From a checkpoint of a small self-supervised audio encoder (BEST-RQ).
Model: 3.94M parameters, log mel input, arch tc_resnet, norm batchnorm, activation relu, depths [4, 8, 4], widths [96, 144, 208].
Training: soap at rate 0.0029, 14200 steps.
Data: 39062 training examples, 46.5 epochs.
Rows from block 5, named by matrix and row number. Rows with one number belong to one channel. Each number is 128 + 24 x the weight over its row's rms, rounded and kept within 0 to 255. All counts start at 0. Numbers have three digits each. After the name is the row's rms in percent of the matrix's.
# convs0: first width-5 conv (model.blocks.5.convs.0.weight, 144x144x5), inputs 0-28, a 5 kernel for each
# convs1: second width-5 conv (model.blocks.5.convs.1.weight, 144x144x5, transposed), outputs 0-28, a 5 kernel for each
convs0.72 106:156142149125102125124116069161122091100111145176121131101142135122116140142139174122118131094127116146125085142108106174109134150128160091142159119131129104136124096080136124106159107145133118116082124136088127141151087101154075116153074128116131109115095137139155088143164116156138107121111086150120105133140130179157114126127132172175137103124059136149114122121107144112123098163115131130144147158121122179174114137105068112170126155
convs1.72 102:156204166176138133122163144132093125118132187144135129138150131152130082127140151104154108116148110114140145139086143197130109125151146121165134126107174086134135121095141126163133113164111157085113135144109138133134137107101119097099137125140090099147101128104118138119148096127108118111122122149148106126118077138164110125126109142131101114170075097151147144145119110168133106116105128105171147125076173175159122132128110137067131142
convs0.73 098:108133115099118116163115129127127104135178118135144125112115110162100082124110135111163135143121165126129176144144150105133187127108106133087103106139151194085106128135131110109105159163156124136149150146142150152136113106127116145125132157097154104125149207148131150133129110064141145203148108091123135155117125102113126099141092152131143174146150126114111121107128137133136129125119161125149090176115127135099136129159147095136138108
convs1.73 101:152136136142145183199094143137116148132113123197208130116105109139140181130104126157139112141103102149106128142124090110131103108142151149092112099177114120151119133140109143093156117107124094150092153100146108131128134114136100164089126104096191131139115147072093127144130158108130100160123166109140115140125133128139118140123141094120106099108139148137116146128122097149126138146117126125153123105118097168145086104099147095154140167
convs0.74 093:137122127169121116134106134144129105130096141157147139122122139171148097143094117143107084097120117113139101102152149094129095095107138135148102127158161121115132114166141114105129101110131130104141153128157118117103117148117153093068144112161153135134124178144161150131122133118139147152154108084112127145126114134133109124100109139116143159140156153098110137147104147161160144178112101096156161172114109145130105124107095084117132187
convs1.74 097:178110112124159153190139121088120132171114157123128117106132105162151115098141142135124134122177126069103138114148114114107127131133093131149126136093111091126112100144122107129139188154113154102120135123173103149133126150115124176139112116102143126107164140128161153095133104123156138163153171128127128113121141123141124131125145153107120154115099128152105110088141135145109111154116131149167156147122121144080117117121143090060132142
convs0.75 105:120135143177086180143116097049161115115154100110161153131111115150148108118127110118112083126131143082150143096117126125146130126137155081138139190159140134150116093136116146100123121110112098131137122105143131112095143139160131152145053098143139125124194106130142121142180119126161105113103129127105122162135121131161148141095095130147122133106098120139147172175144118114115094132133124128130135175161117149111087144110129134118119106
convs1.75 099:118172134132128089124116159128138133141172105090128144161183110159135145154156125096096147127126125075166103090113156123123126097122100120155109140133131121132114152165123141142140126124134110158126132127156153133159135111114079116133120130142152115125170122161141139127140104116143091143162175140066141145143141170103117109138187091105199202135093130147121132126127164115095163138133133110130123103153167153128154132138185103141081097
convs0.76 088:143095154070132083121105140158115148113148134139126099092148125113091079130129170168187122089135158143115163197115120123122147120106099149098170135072106166186129108147144173098102125118114163105112125118110194158116108140132154141121108161158128141123096064121119157224131155093123140136123115127141158105118116141179133087117143130151133128189126085100162063116124164098129146143119156160187101082141078143136092146098123105116134163
convs1.76 099:102114165160129091153118124104144145143087077132131136120125098116079104161122124139126076113118149138105094128156126104095101104101135169119156137087107106113076138170136120086101130119115160097115137133117128125142096158119150189159124109200153147144098066151139133213151154126141120127092113132111131095126123197118165148127114140127187124100109102106129078139109081118116108120148125158184115130158070130168116097118138122133167121
convs0.77 100:165168112101156118125144132110106088147143131111118149110096169144110096152100108208144130161168147122126110097138142135174177089110128100131151135175155157147135100128138115080136143090101138154125142161149125141156102080127120099153142115142133140146126118164155124135180134105108110111105125125122136103103147129143108156124121122185147124162103163129105159152120135136128080129129159138209125142138141134162142125109136155143092143
convs1.77 100:136155122132129121113134137093142083082127146081207135114081154148144106124113153110156117139136100113167118091104148173167162149095127096117144089145149165104088172167156125103130157159126156127133128116145111137146112121123123161122171121120156126148095108146109100128172111144111081133131106116109131148078129139137119145115130125142138089086107150133095099146163100091105102142131100141178136135141106199125124130101143108152120152
convs0.78 100:122141159128120105141109126121114106124151112172145115149139153132145093176123126129164143079106167101129141102135148130124122147109118118119131108168136128155184179132122097137150144152136130143144177143111090153108124113120108105149136132115143154126152129122097129139097103144154137073148111129160084102153147111132145113132129109127148127104105176130147133132108124124146092142112107090126111136098152104126098104166139144111138162
convs1.78 099:126180128098148112139114114098143113139153106136128138123130159136080090170132137145127092098119155140140160117116140109099149123146096111119145134155135125138169152168148161178121126162133126135140132123137131135099116119106137106096146146133156096109132168169129147094100104113102144124138185108152164104108175086137145118181117081125155135123129123126135117143111123144163141140111139141141169144133104116099160123145096142108097111
convs0.79 116:125092141127114151130125127151160095103124137124149153116140132157106101125086104125119176135108140168112120140161140127141149148145117101142143116133131116135119099135130108140113143148119119172127129128144119142149151126124126129108103170154090112184098105132143107161107120104137128154114125104112140129130112137117171133117111139111074126193122127128156168146122127111096162147121111098152105134120143140140142135119120108130156151
convs1.79 108:108139129130125113147147130118084155114122131113168092108143110140132091124112143129096134123144103152070132134101151155111156103096144091151136073149120154140095165156148130163107153147142063181102119146139130129125135120101132143151069105131158113179118093155135144153146139110142114155116115102120130077138127151123111093151156120159161110108143114113100108150118106150093124120153139090159181171110149088159063128138152125117158119
convs0.80 094:141136127120118127121107086123151104111124181115133136132108131075151115113127098177128137121160133096143124125120124142114132089106148109101125113102158193107102150130180113096104130106139149170091111111116153164154160133125121093175090088136163175167100102118121132138098136094104099133154119158124135099137147101121100103116150134147097162137133105123128119132115100147158153141170131125148134173103102120095112073094123163140113113
convs1.80 096:131096094109121176186181126127128126143121117128125133125101139129165152092109085101137127142095103154124117154079109144107109112108101084097080118101113120143125161086112152166103141133117095174119103145119115090118109120148098078086073128140121127106132090142117126096101098143117104135094089146145128143182085100149132119081166117108102149135121116123128122150125143100092130130122135167131115111134179162101093133084138145150146120
convs0.81 109:119170116095099131115061147142145142136092120107117107143131143179158080122149154135108119121126130143116130111102140159136128122120181141141163091111154194150137083117130183148147110106112172113145115103159132099090162128132099119098110104110106135147129158093131124151105124119115140123149193109095137130131136136134113132157111106089127135167146124107112129133097128134146097095105152162141155132147125133130139093107102125110123100
convs1.81 110:108140164138176187143106128131103121118154070132131124090127099135166139127148107120129115164123162115149121165126154173158115140073112085096152144111155145111125122174132099174102181123124191114121116115114171099117177124104107110143145132121163123092116155138093096123147153126118117152123157130135101105121101149143134126136171076101123084072115155106109142126126133087132163118158151097138134104115086156143145105078056113129129130
convs0.82 115:144120168149123098062169153108145168123106118139164121125109124125115114134144142124113146112108144158110179156144131107101118125092139086115111135152188152145107096153153101132135147117105132151133098111149133116108152136147124088153137092160115124117117140134134126127128125107123139067117124143113151095086157179142132134114128144100155149130125122117119168160111101105139124087112127145116192140135146141163143104165118105113134126
convs1.82 105:205094088111138128177085110087117098149135085198150133137128102085129149147099112142127156115132124115177158137126148082146160132100104135118133156172167131112118112131139094112134141104106136167112123130139153101091115134118143110144106100118148131130154126142104151099134155139122128168118085148104119093092122084130115128109116114108232142090091093159104140142115107077078130133086171130134092140174221130161148110159135118137134093
convs0.83 094:158148106141156090113145133107130105131111131126139117120123180112102086113110132181161118134096144153141149125120114137115109132167164106135160133127165124127112103153122171122114124124130124115114175117147141169099119116104125109131144130120160188137091143149121150117104142132117175084117130129120103101165120151132121139092103152143110137118114175109123113142133127108110131123130133129104162178103102125147118130115124146106131162
convs1.83 098:141107161109120187145141145117122080123159164116132115090141156097138153138134136122139121127147158100124101128117108098138110171132132100077107124155140111164121132130103117164078042126109121121163138158144110142135096150112099139120134150138149163118101136119152125132109159131180118179088162116119181106137089084154097111150067128089135123144123162117103136095148107154175132157118152151140136123141114157107122131119133107106156165
convs0.84 103:110138167155139143109142121063128113088086125137118113139104107144135091165172114198125117141146137082129109092154106098111105113122159091119096148109103145123141155132125129097142119119172123158176089152126114110105083126173093126152137127169153148126081129113129144112113119113149130105129128139115119135138106130129130133103096147151124131133126142102125136133123133124132155122161097101150123097096148123130192110160103157182134116
convs1.84 103:143108121161136127111116153131129112163101136126157148132124139202141152117124090128151145153123113100132129118121138115135138080128158129141132105162099159143155146098112164138101149120099127175168162143084130110134111090157118111117188117128116135161097086121127129120116137110183116122126157104199116136158113121120130089158185093103127129151116131116101125117130120158130176086116134123143092154102142124195128101200124146133065172
convs0.85 099:170130133149110173146099142114116093099129115136134178116169078125113094188114108149148118089123116088135161079103085135142092119111114127134125130121086135153144150106108125138170142086097147128167150091080145130139183149139140097112124159091100120142140121158155118138118116125145096124148176162103120109136129147138151114135142143151128116148138150177107167092098141135115074150137123164102131135128155145128136124127111090133108137
convs1.85 097:079139160127153130098128138158105159164173151093152128141128165130122107169143168143095126116114147118136115172160168139138133145130095123169127100130095167140111108151103162161125120073150150185200121104107123100111163096163139157164141154123170158129098133148110174061171122102125144060117149148102170131134150127067106170109157151144111096155168134157094143147132107133132124087100100130075155131107093094112132142109192100127118146
convs0.86 092:115147136161135113124128089128088113118128165123157136112129112107097101122103111125122155101123139140102109143103106130100170114074108141137117148154166148137131095135113158106114169158144125124160096114143148150139089111156146206126089091107126123153120150104117120142175097137146150107114151123129061104117138123102120139161153103136150148125090160136114141108153168092146156154117159076154127140139133121096108157114123089103133130
convs1.86 101:088116118143158139130113114149116117152125118118127119121133131149153071141168113113138125119135127134119125140078101080114177109094138130131105118124118109155099118126113165146111103104109143094132132137135114165120112133203078113102115138131099116136112120171136117098155153134162116137140105131146123144163126085131160137105140104103089140148156152147113106119122114153147123129124158120072115126140180148089122134090105109141149127
convs0.87 098:118144130092087194117151078074146108107162123136118095078145155140111075121100116095117126163121146141144145159172094148161106163115111119121095134151123141176093111142114126181123127129118150151081125142156146123087098169111132156151141128106119155139140143127096152087133142142117126150118151142108111166165140156151135127153130144131122099198124150077122191164106137142112171088132126125123127136149155148107145111143125127137127098
convs1.87 096:117103119108102092096139130133122110101176119132151078101147115126144109113106102119142145121077141135146149121135115112131145167155104151126113090104108110133140137163137161103120116125111146149122125144179160166158148101079079147115130093135134082152149133089118155098098127133085129139117126106124142142114122083100137106136154107145176110138137099108149091105144104112117155163118108135140099081159154096116117144122119140152152137
convs0.88 095:139117098109127116174136141122149118105103118111128131152176117121132141107151165153194134129146150134128150135140121121127107138169162183097125144154150151117091104161148165118131170149179096124112166117135120107151129145105188139153118098133140119120146134135170170081116109114116093139136142120114150140075123144142112137130128118106122127186130124129130115129147128169082175139137112136119156156117140130141128167110119096134120128
convs1.88 095:122123149153099187138144110121162092087101121096113097127123160101131052145117173126134123101141107143148122113138116109165129148129091118127130127143156137114148079117110172122145117157120125104064150102123136098143154133135142162151103130149113133105109167068141150102128140121128113171138072154112150170089076141145099131107100109110166141185134142109105135101151124139146170146099148042109126108093099138113125157129134124148154132
convs0.89 099:173130109171166139183134144150074160169169156099133103149153089097129130142122148142126115129112126171134141115103116130135169104138102132123154163128147124119154061120112085127122167108100142131115081150088123150144126118185156113134169153164120151108157130159093105119129121176107171132139083145121177116117127109135127119110145108139129117167157135126116129103143130122117159132111092145150141116106110124164106093129109125094127138
convs1.89 100:124108151140132127102140120093124117116119123133134113135120144118167119115122122171120149126125117086107102121119105172107127128116141126139129098101133153138176100140172116104140149132159076134163115122098112136120127129137141144144140131177140151115090108145116124134096094092158105081142108134116114102131169126108092111108141170099131116124151100103146165167117114093178129156115144098175178119089076139154130141140103126157129157
convs0.90 089:120174159107150139077109132095099107134136126133140136122105162162105142079098097114101116132134129178117163141189146141127139157145115166148090139122146121140150121155098144137126131132110111174121139157146128072142132161163126093148112174127142112102116193093117133143109120121089106160144139146120142178145076154094104128130121144128121155162142137107133124125141121068138107145155132144165137110149111134131134152106128114137132175
convs1.90 096:102130148142175144089094151134139155135096120172159112134100123088052161204121158117155115067138143114150194112106146144187159124142149146122115129188133073137153108168122123127125154126186103129078153101126131131152124126112109110159124145130141144102130130101127165148175122148162105092126102135114103131106122092141133109105151137080136146126131138118140106127126125126144086143145112108132137100120141120111141156132092119167107146
convs0.91 092:168098180108117086165126111104138144141081136126114111115112123146161099137145093146090112132138136107116154193114149161140140118128086155160167111122107156103114163132109112118126149131141150128114123106161134099087152147148154134150141151123121123091111115110159115097122113100155175156138073082135152098127138101094141111130108124159142115142125132094103105124145129150096134115132123111156171113111121159125149117097088135112115156
convs1.91 095:151121117139123129151105113139135157145131127142100137131119125111172106103181114125138116103129129141130092108117128138134167138131129140146113138103111171111103123121151159112118095117136144127157141116087099099128108147113101105135121113157170183125121142149092110142121056146125153095099166084137152126130111152128131157175159162138137065110110150074154089114126103121114108146123108162130150081098087170146117131106103144152124196
convs0.92 116:106126149106116097101124137155127087151145157114103099120111073084152101117113125157112142118148151143144130133095143123098124153139124136124143158130140111121104102119148148117140138092097118150134139140133135166126101106105131145118104121078089128127152110133126103099129124132136101140098147141095106104095147145131142104105154153133085116110138158155119111121128066116134158143104124163122118131116144143117074121122139138117123114
convs1.92 107:117082128119101153122085056096149189106098087157109096142092112132180136115139162122149155099168116115138151094113147111167125101105146185151157105113095112128111121127155139118131113157146094122103097126164166177134117114143139124085138152151121116122127121098126162142104144127119111148125129125126160158106113120148172175085160137086095098136106093121153151104085119110138134117124124098074130114128148138177123137132155112114127135
convs0.93 102:188119163168080121129128147098130108090141152095129155132150156111076120130137144068139178111131150105134131122132169116108152135148128110166141133141144118094109124126145120111084118137136117075127156165087123128114179095109159148137125109141120158147142162144150102126109138154118131150109133136159114156164104124125114114140149075161132135146146118105132149124125131149091120131144128106160135123143135181166154133108117147106150166
convs1.93 098:171150113152105143137098136138108150166163097122152113129125115124095145166088177118115124069118093145142151105107104167138125178131124124108139096125116126152149119110116188141105135131151127113139122112150143120112141131147151131137111120103127153128146135169075089104111143108126145151147157140140147157151156079092121148143171124153145144070171124135104120118128108128093130096145107140139119141129110158164116101092144110099126147
convs0.94 109:088145152104132131105141081118143109099127137126162162113121141111092133100109168116133126106135170152102126134129110118168094133143084064136120124154104110151149144101150152112127144127096110167122125150104112141153121135153091134176120101136126130145128092129120153123119118162171146112124143127180124120107152147119076146097112140145162173178128123108154181156153111139070149100143122108126160107155198142117093137078152148109168104
convs1.94 104:160109119110125165128101133114099122174145100140128121175126148117112143104081103118115163110146101155146110117120085110095138166119124107130105131141139131129105127127135125144155113113120179095122142111108137099071158157097086138107133104120083142163132097103187122140167162118139101157133100139136137127103140103167075108171134119122156077148125110120145123140152114102115096145133131102115161178153165168130137129098157113134136098
convs0.95 093:112102165133169137079129148170166131118153143136125149115108121162134141121111129141104122126106120122097080108110138149106105119137149144114103140141147125126164127141226171157103127139119125117112072131123162148156135127147101149075098093166150127132153173124092106110124141123123132167149120110106140077150137123142133164137129171085161164170142103128134114144120154113145122163152122141112105102133157116109135139113130131118131122
convs1.95 101:112110126112157122075087121128072115111122079181153095126120112112200137152115095140129117092158141103123116119133110129158181125149127134098089135119130162150135123063118145154140116160166137167112147104144135145154123166137117104097126134145147125094143111151137140150155098132127120146150138170133181112128107139112141133140097084128128106101132137135133127143137143113109153146152157162132118144136110158123138149108104107119144097
convs0.96 104:148163105095128098140179124157143127149132080140144125108123156118114117109118127143120094123110105098153110157147111124111101121126162136124103172127124174147098159118148089156153166086141118095047111120136176130110159151118126108143110137131118154141129134130107127120164124122131100135126102135113134116106141164110125126160204106135071095164087140091108114103112142129167142110130124115069127108111134135104152118099101126139147127
convs1.96 094:139157172082134169142165141114139115097130136132136131119109125079099081129110119137145168136117117173124127137169125118089134110167133158096113114137123110116132081100139124117127165127132113163094099157096136126138089133112125100146122190146127121138107111143119183105165109153121111156126175091167109107122118131123163125141122125170124093147121122129143135161107159141159135097137129097136105082129137122164133124140114114100108116
convs0.97 107:136078152132146135091109104129144142110131117113143164146128127156154101095103145107143102115119139141160156117107112140136109129157175155141127139077157161131128131180140125182096107134112147137162092080106121138149140114095138106184114130182132124103079126115112145155115107126150194142120139194178136161093121099095126129116148136133112118106097140146140109175157120170152146118120123139115163140111082129102131128083100123136128192
convs1.97 100:141116111096112121132148097147130110136119090132129096070079120074130138090122117145126143127127163116161152075113112159139124147123075090113157128138124135114147086147088079104115144131141082146141108118138108118143128081123158085143151096124136173071136101114135148173145112118113077114120156141113126128122096141118116153115129111104123133146138131123134125152110135153185141152136111184088138147119175125136132163141131110121104092
convs0.98 094:158157125168141180117139099101119092086155147154119113123127142114119154132138132120146127161101122167127114134129103146171044111157108106124136134140164170161133112112108128131156156185116129146126109136154134140107151137092206101121126158121126117116148150182147130134129099104145115186141129097079144137114104159074139118125155153146145145162178125151160094134155122118128156082141112120125129121118135168139101141143152120094154120
convs1.98 099:164099177150155079121164145123154132128123120124117134127169142112150103115156085116098106163116122135086096134152116141123124143132132132134131159113154146134172138073137147159142107151142100120147137147111115112145106158132156153148103122162161146103113140165138104099160129122129123135159113160118122125164114113116117112154158159120102116109163096115104097123145138113126167083178150079136152128133105102133104097096164108127144105
convs0.99 098:141098100129124120140143109167123077147161140192149158100101135080109121145123171160116109134102157125120132114111132129043083143162120168165130118125105171105127130111146181126144116123134133150132144146162093124127114128091112116119089114177120130109142138140148128106117089098148140147159123105159115073036137135145113101178115059120118130148101159133091154135166095137159138158142110136100121123155157084129153126156043119179117179
convs1.99 099:112146162149136120105127125121109114100149122124106152113127124128082085162107148145136161129128098148074103100119156168098111088148105109107130136131101180103134135149153172141122109116149082148127128129093100146107119122137119119154154158140101177122138146118153143127121109126121145033121130109132174132097113105158145173090106115101149116099118164135072154108141166143138119139158108117163174134122108098113139134156086149132126203
convs0.100 099:151105091150155154124148127129152134151116077152096141107147159137113101125122155117135122125110117118089117121126126115083150168118143119103103143083114128112142176123093069101096119115102129124123118135131150123163132076152109191147109135151131110097152138091152144128139135133104115119138140072136117132164124112146112139178133110170143154136129139119105109132140126112090123129125105124143145115135109153145119083104114134149109149
convs1.100 103:146090118098124147069116123111057131139116081152111152115120122155142100079091144123127133119104119128128113115136121129140157148188130159122140098159132156129107115145142161099117165118120162131136122094104130119132157117116162098095117152131094123139147122089090139178119126130140126105119146136133151142129132095131166131118087088085079141180117115178131142107146126195116170128109112114065044139141167181127144137153112152147145101
convs0.101 094:149129115132123134146112106126137138100143133094131130145145116113117149079112109109134118115098107153143121143097139119156099128104158086100129158140147128102174146153126164113128105114130155161141166125140121084076068077095156151129123083122098126134103120122103164143177134132077105136159169172143118106158114122148146096119127085111124121172138142095121096148120104082142117127118114157133144115092107110129143156148147113137166179
convs1.101 093:162138130106140177175172149111135125133121150121157158141140100099092098104095098125102146147092122127116086129118125135123094162113125142147116124116133139122145073118155146115097159103112114137105132155127084132165065114094123106080116115119125142127140127149134094131120093114107122095114112166129098102166129134113101151118112142137092132175126127122155123160137131110121098119112120108107096070150134180121141123103096114132139124
convs0.102 103:161148114148108111126084140119106094156128116157158155081124149150167129091140122111151137135156133147149131111144127138140106127164133109117156129118156127119100116143159185115100107122145073198132127132102180128087147121162121096133103117138137112141119118134150162140151149097119155142123115120144132120162126162096138133117100123118143094142132147152126110106128137146093112127155118154113169145121136176123107141118170100126163111
convs1.102 096:149106187157098107134123137115121170112127137127135116115103106135136169082082116132162133159134120110138162118153098133107082147135122111112121088113122095133143109178155118114159091152124115153090144152087114090158155142134121141127138097163111129183137155126142146109100124149119128103128120152115125102114112117125176120114130171108116102131158152111149134146133160106120106131129123123208119137102124096173144142111086142122128076
convs0.103 092:110109152119144105141154121133138123128107115183142157119105098106079145154121117123107124110143142099139132136085126119132132104131146089142136126121140123138105112110102181184076091118084119158140161181131120118115145101129108076117147142142147168131164116139143116154125146147097150174121096120103108118103123132119134114146120132135132080136104118128140087109124129121162125165144094143180169121142095116130139124125104121111102112
convs1.103 095:130122115144132186109156106098097094108162097137188126153090140176164067113107125159147146125117134104107149138153117151150094139151133133137121091128101084165145080142137098097122120139151137120105162138124098113124088094112136141121141129132156124127149107110104101146102123142091156119095120151104130123128107144114166142122103139120142093137123137099129106157136164119169115150147090189197137113134089161134112140178145167162152141
convs0.104 093:150164139131108137163156129114156116090105146113138130108113117082090125168109097098124163129144131139185117123129129166121144102145133143141103110106124139134096137174134141111121121111117136133141167152127146130145105096071184154136137129107125140110128132117150130139123151095135130137116143143104083182118087102187143099132172114128160144155118147179163150108130130107140161161156136138121128100148112148132174146164088086125135128
convs1.104 096:129159145124138096121105119109141083121092103126128112144120119112133142129133150099083100129125138138144139124121145117136145101135111099136120102118104117105100164137080142174154102135141149101113164125149143121139118112122170139152094087137126144163089142151149130149120133155139119134113147067152124159136095099157104139094112117131139109120165138144153175143116113102101148129128147081131124131166133181189129100118175112141143108
convs0.105 093:157127091122133122123120117152125120139123086109122143109129150148160161135094120136119142139125128133086117126146131140122111140103077125147136129172171126075137140125101088180141115105122145118177150136173154110117087121159137130112091095114096133131137094114099058114136171149157162136130147118106083089120146174105108128117154112134101107100193140113144127124140147100160136141116111161127102118160142108107136115160151129120139144
convs1.105 093:105112168114112138101111106112109109121153136111126129149120143148116082096089087102133078118129155193126103131114136140161130150139113097136100133142109137140114114131151128082086103091153098154143093099116125110112110142155121121107136121167090138130149106145112133136117138148108115111077120135147213154150108105161158141130064120134150164170166175154140074135108140130113113135173129176113112112145214109107117135148133134137146101
convs0.106 096:091158141101143185172155127144140123122129119144182136106072131173114134173150120151150146122132183117124114106083135147145126097143129144150129111149159162140101140067159143110103108123139120141111142130118133130152151138147148132161096158118116138148109192110126100159140095195143138131119174115141114151127120168133128117152116106104137131162104128140132164115118119103141118117127114144105067124148151153097127120136101075113138133
convs1.106 092:079146126111141105189145130121149109128132138103136081144115112109113128133085126129095148128103072172097155177121136134067110090157155105111148112124103107076088173100129107137130155088115096165083134127140133158134151116107148124161112105130154110132132057119082124079120098098095144118116098142183139148149108083138135121104137116172148168086155141147134133116154134138128190183130100155084120128132181145122116120095096102101125120
convs0.107 095:134176106118115176185110122162120136138163132128142107134125121155159104107087065113125139121127149141118142117159112153106125132135156154152120105122105098128099080064094144101157138164118084101157104119172169135157147092106180128105139118164129156129100094101149143145088132137135109137132106130150100110131147136144111092133133123118138113115153067125113135061158220126167138096145171127118112173179133154112163141133077083087129120
convs1.107 099:128175135134143062133181146139166109166128099150091095131136092124071108146126144146118147148134141098106094056139148137108120138104110103129133137138142104101113134175126107152156131146130150139078097122117147098107099105122149155135136116127148120143127157111121114096144133116105101101101134124139141144131133102161114075121124158161192149137163132127112104130132145113143095129094133165156136127118157135158122126105119092104123133
convs0.108 107:153121124126108162140149132185097134091109186127128077145131134128138134127133167142101148149132136111115150119128101114118161124126088127119129113093157125116104094101109114124130158123113093104158147117127087130109091122169160135164108116152148144143103113143149134127118087109098135133146162093100181148124170129130131115147152149143149145172131152135127161140145105142155159147089165128130108125163130119140162144109101108095166172
convs1.108 108:103154104121140100156088100111112127112132117144139169121138144113153121133133121130120131128135194120132151116143147119085144172101106113125113127116148130107129119161168153147101151120118156086087121125071148157132140168129111127167155130112098133120134123150100105159143136117140153116119126138111097091186154079095102161134135126132117187125117163138142123129131135131141160128176182173153129109127165113133121154104134139092167092
convs0.109 095:116163168149178135083106133101111121138128128119142118120113088074102121130119093135144121107146144174164172151139111078139093103077129139098103134105115135121103112114156102137151153113120125060133138150103118129116130148135095136145098117132132151106138128145117147113119137148153092118124122117101141106128112116107087122119090140146157164186118124118137170150117111114167118137148156152168119159193171150123110068114150165143082119
convs1.109 095:123149124102136148134077128133099144127130107117138116131130132107137132148140127159143119105107133085135102136138149112127124134137123110115177104129128179121096147132118112119164161129102122120098088125141152156135156141142115163149115125107159079112127139114117141110154099100088102104132080147148120086151144165133148109091142101144147141075080152131124148131125144148161139164139118124151107136159093134172138108098137140098101161
convs0.110 099:119106090123140129130115113114136118158120190167151098087037129162156149113118117160164159170143118139115097097120121127122140137141184135138112143184163157156132093176175118128119119127117111115076106177159183116120168144132140167132137135106097138085118140144145178160103102105147188142134099141157146112113170126122136122120156116139140152110110153136115129125161117115084120137105096087131154159121075126124116123124131109132135143
convs1.110 094:127102089165056142130116135129121132127101122137105133150114130126121142131113120117122113113117069128179136100130135158135154125132146148115061121105143094109091126109138105179114126098142136101105134174107123138169114157169148128092178191136126112121095111101133159173132135127133128134125133138168108094107141134157142126149144132124092139161095125141163113145102122137097099146147128140135132120093140115129118119122100116136159156
convs0.111 103:125149151104129123087108162125077127173155145121104084159127112140101124139165148163120139084079128129154118162114126127150123150129108154119089128175134116159135150075155119089148140166068121129108108108132119133118131146154109144132122093131168097074119116158137107105130169083134151125142089126110146110139091083098143100108145092120175144168157149150123120096113145109137146161112123084089157135146178115120158119115085107125152110
convs1.111 099:165134180112114142165134140111131102096109145122137119132159173169136112107118110138138134165109191154131094126120177126176161124097146124126138105111136067073136134125121094156118104155111123104129135087150153120162147182142136148135125115122161126102088132117129136114117139120127131165135115131118120130150133103156128145116129096106125182161138140120128157093138102100129111118155121132154112114088104141137115109135126143130169111
convs0.112 096:129174124142106110089067069076156161113144122132147151120122166124108116119125111134120142125123117138111082124102117148156140090141081068126168127156130095142154099116120104127114150130128126117113122099112130122173157133140117117088101081153205173112113132103128151114099083121085099166120130147117131143118153164129145137151153135151123155174160132139160122134149135155140112094092134154125141147144124165121092111109140148122107137
convs1.112 094:143141104104104162113127108157100156100135128092111115127144107182082130148106101074143116108131158131186153084105148116105140111128156119154167142103134126117117101128106142131173093123117143144102102112153143151115099120128097130101129143112067105118127127089116097104129196120169121161147079151173144124134104129096088111119113138148105095140135116150144165133148153129141120116106099117129098100157151099129110078115117139140161115
convs0.113 100:109142125125133115100196159147112157156088135089137126120147108089143140136140162127098112119160109117147101122136063120162173114135129110153094124160107169111122096120122123104135119099155158171099121121127113169163129135130099126105120192146106132137159067121159132162154144150157107113148101138128179148138137143142160158104098114094176124138116132123153147143158184146089145110105114128108118135124099107131107128092142146112137152
convs1.113 106:150126091105139148204115086102132149168134153134099138167126131107104155139133121097173123114160134210106134130089100166108130116123115138150123126153135140134126145124083088128101114149110122149106168082132111151100104125111118100131137080131109120121137099137120142109105137121139110135102144129123137131115105113075129130142150119130128185163135155159151119121150103158140102159124114074148129073152174133126105119200148121095070103
convs0.114 102:143106093109135078060096142142077122147084170150136132095117094204127097150144126131123152116153152118136120144129138143172114112097108154141115131158173122115137084140133108141129122099098131102148151118202104139115137125115120095093131112116161168142105106155121128150180115090143116163132129158106164102134138122127115085127137100067129152141128157085119184148096148127105137085167144129110139171109153105099096142149108102128154123
convs1.114 103:126101119119139108143127147126138111159150137124153127111141157132168095111122107176119107142123118097119139171105099109157157109138151197163107120165125126122135137105162136137144157110087131139152134151141102133138155121115178150144158083135136110136158062167136145140121131149168123128128143158122123152169125122119106078161133073114101135088113141177146147100133105126146147147111135118087148132085129131103109125162111119131153126
convs0.115 100:132115104148130098160148074174118156133071104172125107101091149124107167145107143092124116112169128138160082156095110157171094117124137103094136148125137138156150141146096165141099106157114092125102138116150181134108122127144129183088158110096122093120149153109156135130090152178118161095143134172083137127107168164161134164118120152154182089103109156156124141144182128079171139115115116113079168089139091151089148103123105168113106121
convs1.115 102:114163103149137129123139127139119129157129152170115130140085166151155160089157119130132164132148131086149111197115148153103115147153179124150157088131088123136121112115181106137119127146099099147127134141136114148123136098123122133105163135101144115148165117089173123111113139097157084103127110130103166180130173098157112179166105150155145105123097125149094142124142118139162130160128127128090149153099076164102167121075118145102102163
convs0.116 093:132110171117168109067106090111134115172147106175181151142123122157140102123110068141117130110127109114107143139149153186155120110141149120074120150133128089111119112086119147119150133102111138135146115112120117136118150153185146151127168135104101168112094118087123092107130108122132111155132147124122104132094106105139160135167102155104093134147160118147132136096126108111128159133115156108138154150150136110090127108102106121147140135
convs1.116 100:115098136146125146131076113119149099107141089122105157098116142117094119166131136129120094148122152125120155137132146132136129136130090144148103138161161115165161158128120142148092133115151127149152178137126091099092122161154141123128134117103188180149086137108176136091120152132118144101083086129169139125142141119085112107154103157110136164097106124143101132113096105094122146111123113139102103123107093128119127138134153097140107119
convs0.117 088:164158125156140124131141084106141114107151147095151129142127134170187141126153124130135105143111117161106149110135144093098111109123123151125129118137110137137146128131123150116161114158211114065131135121146107126145146115150068101073116086111129141148124135153121177152104102186121100154120140110102125155118121165133100118161168136162148135170158185151140149115155152096128110109122116085123156138131096158098154175128130160179144120
convs1.117 094:138128137118133164125128140122155174150176147094105104130092143127110150196132118135108108126097138127153125166173135108144120129134149137151121157167100126146097132136131151157111170110117122152130140081143129124125125131144066124133135092134111105103141112081130127092115165108141152122107111146145109105179170133155144136118155115137157110169145106148152113118131148120160132121127130172132115164167115105088136156089184139111147097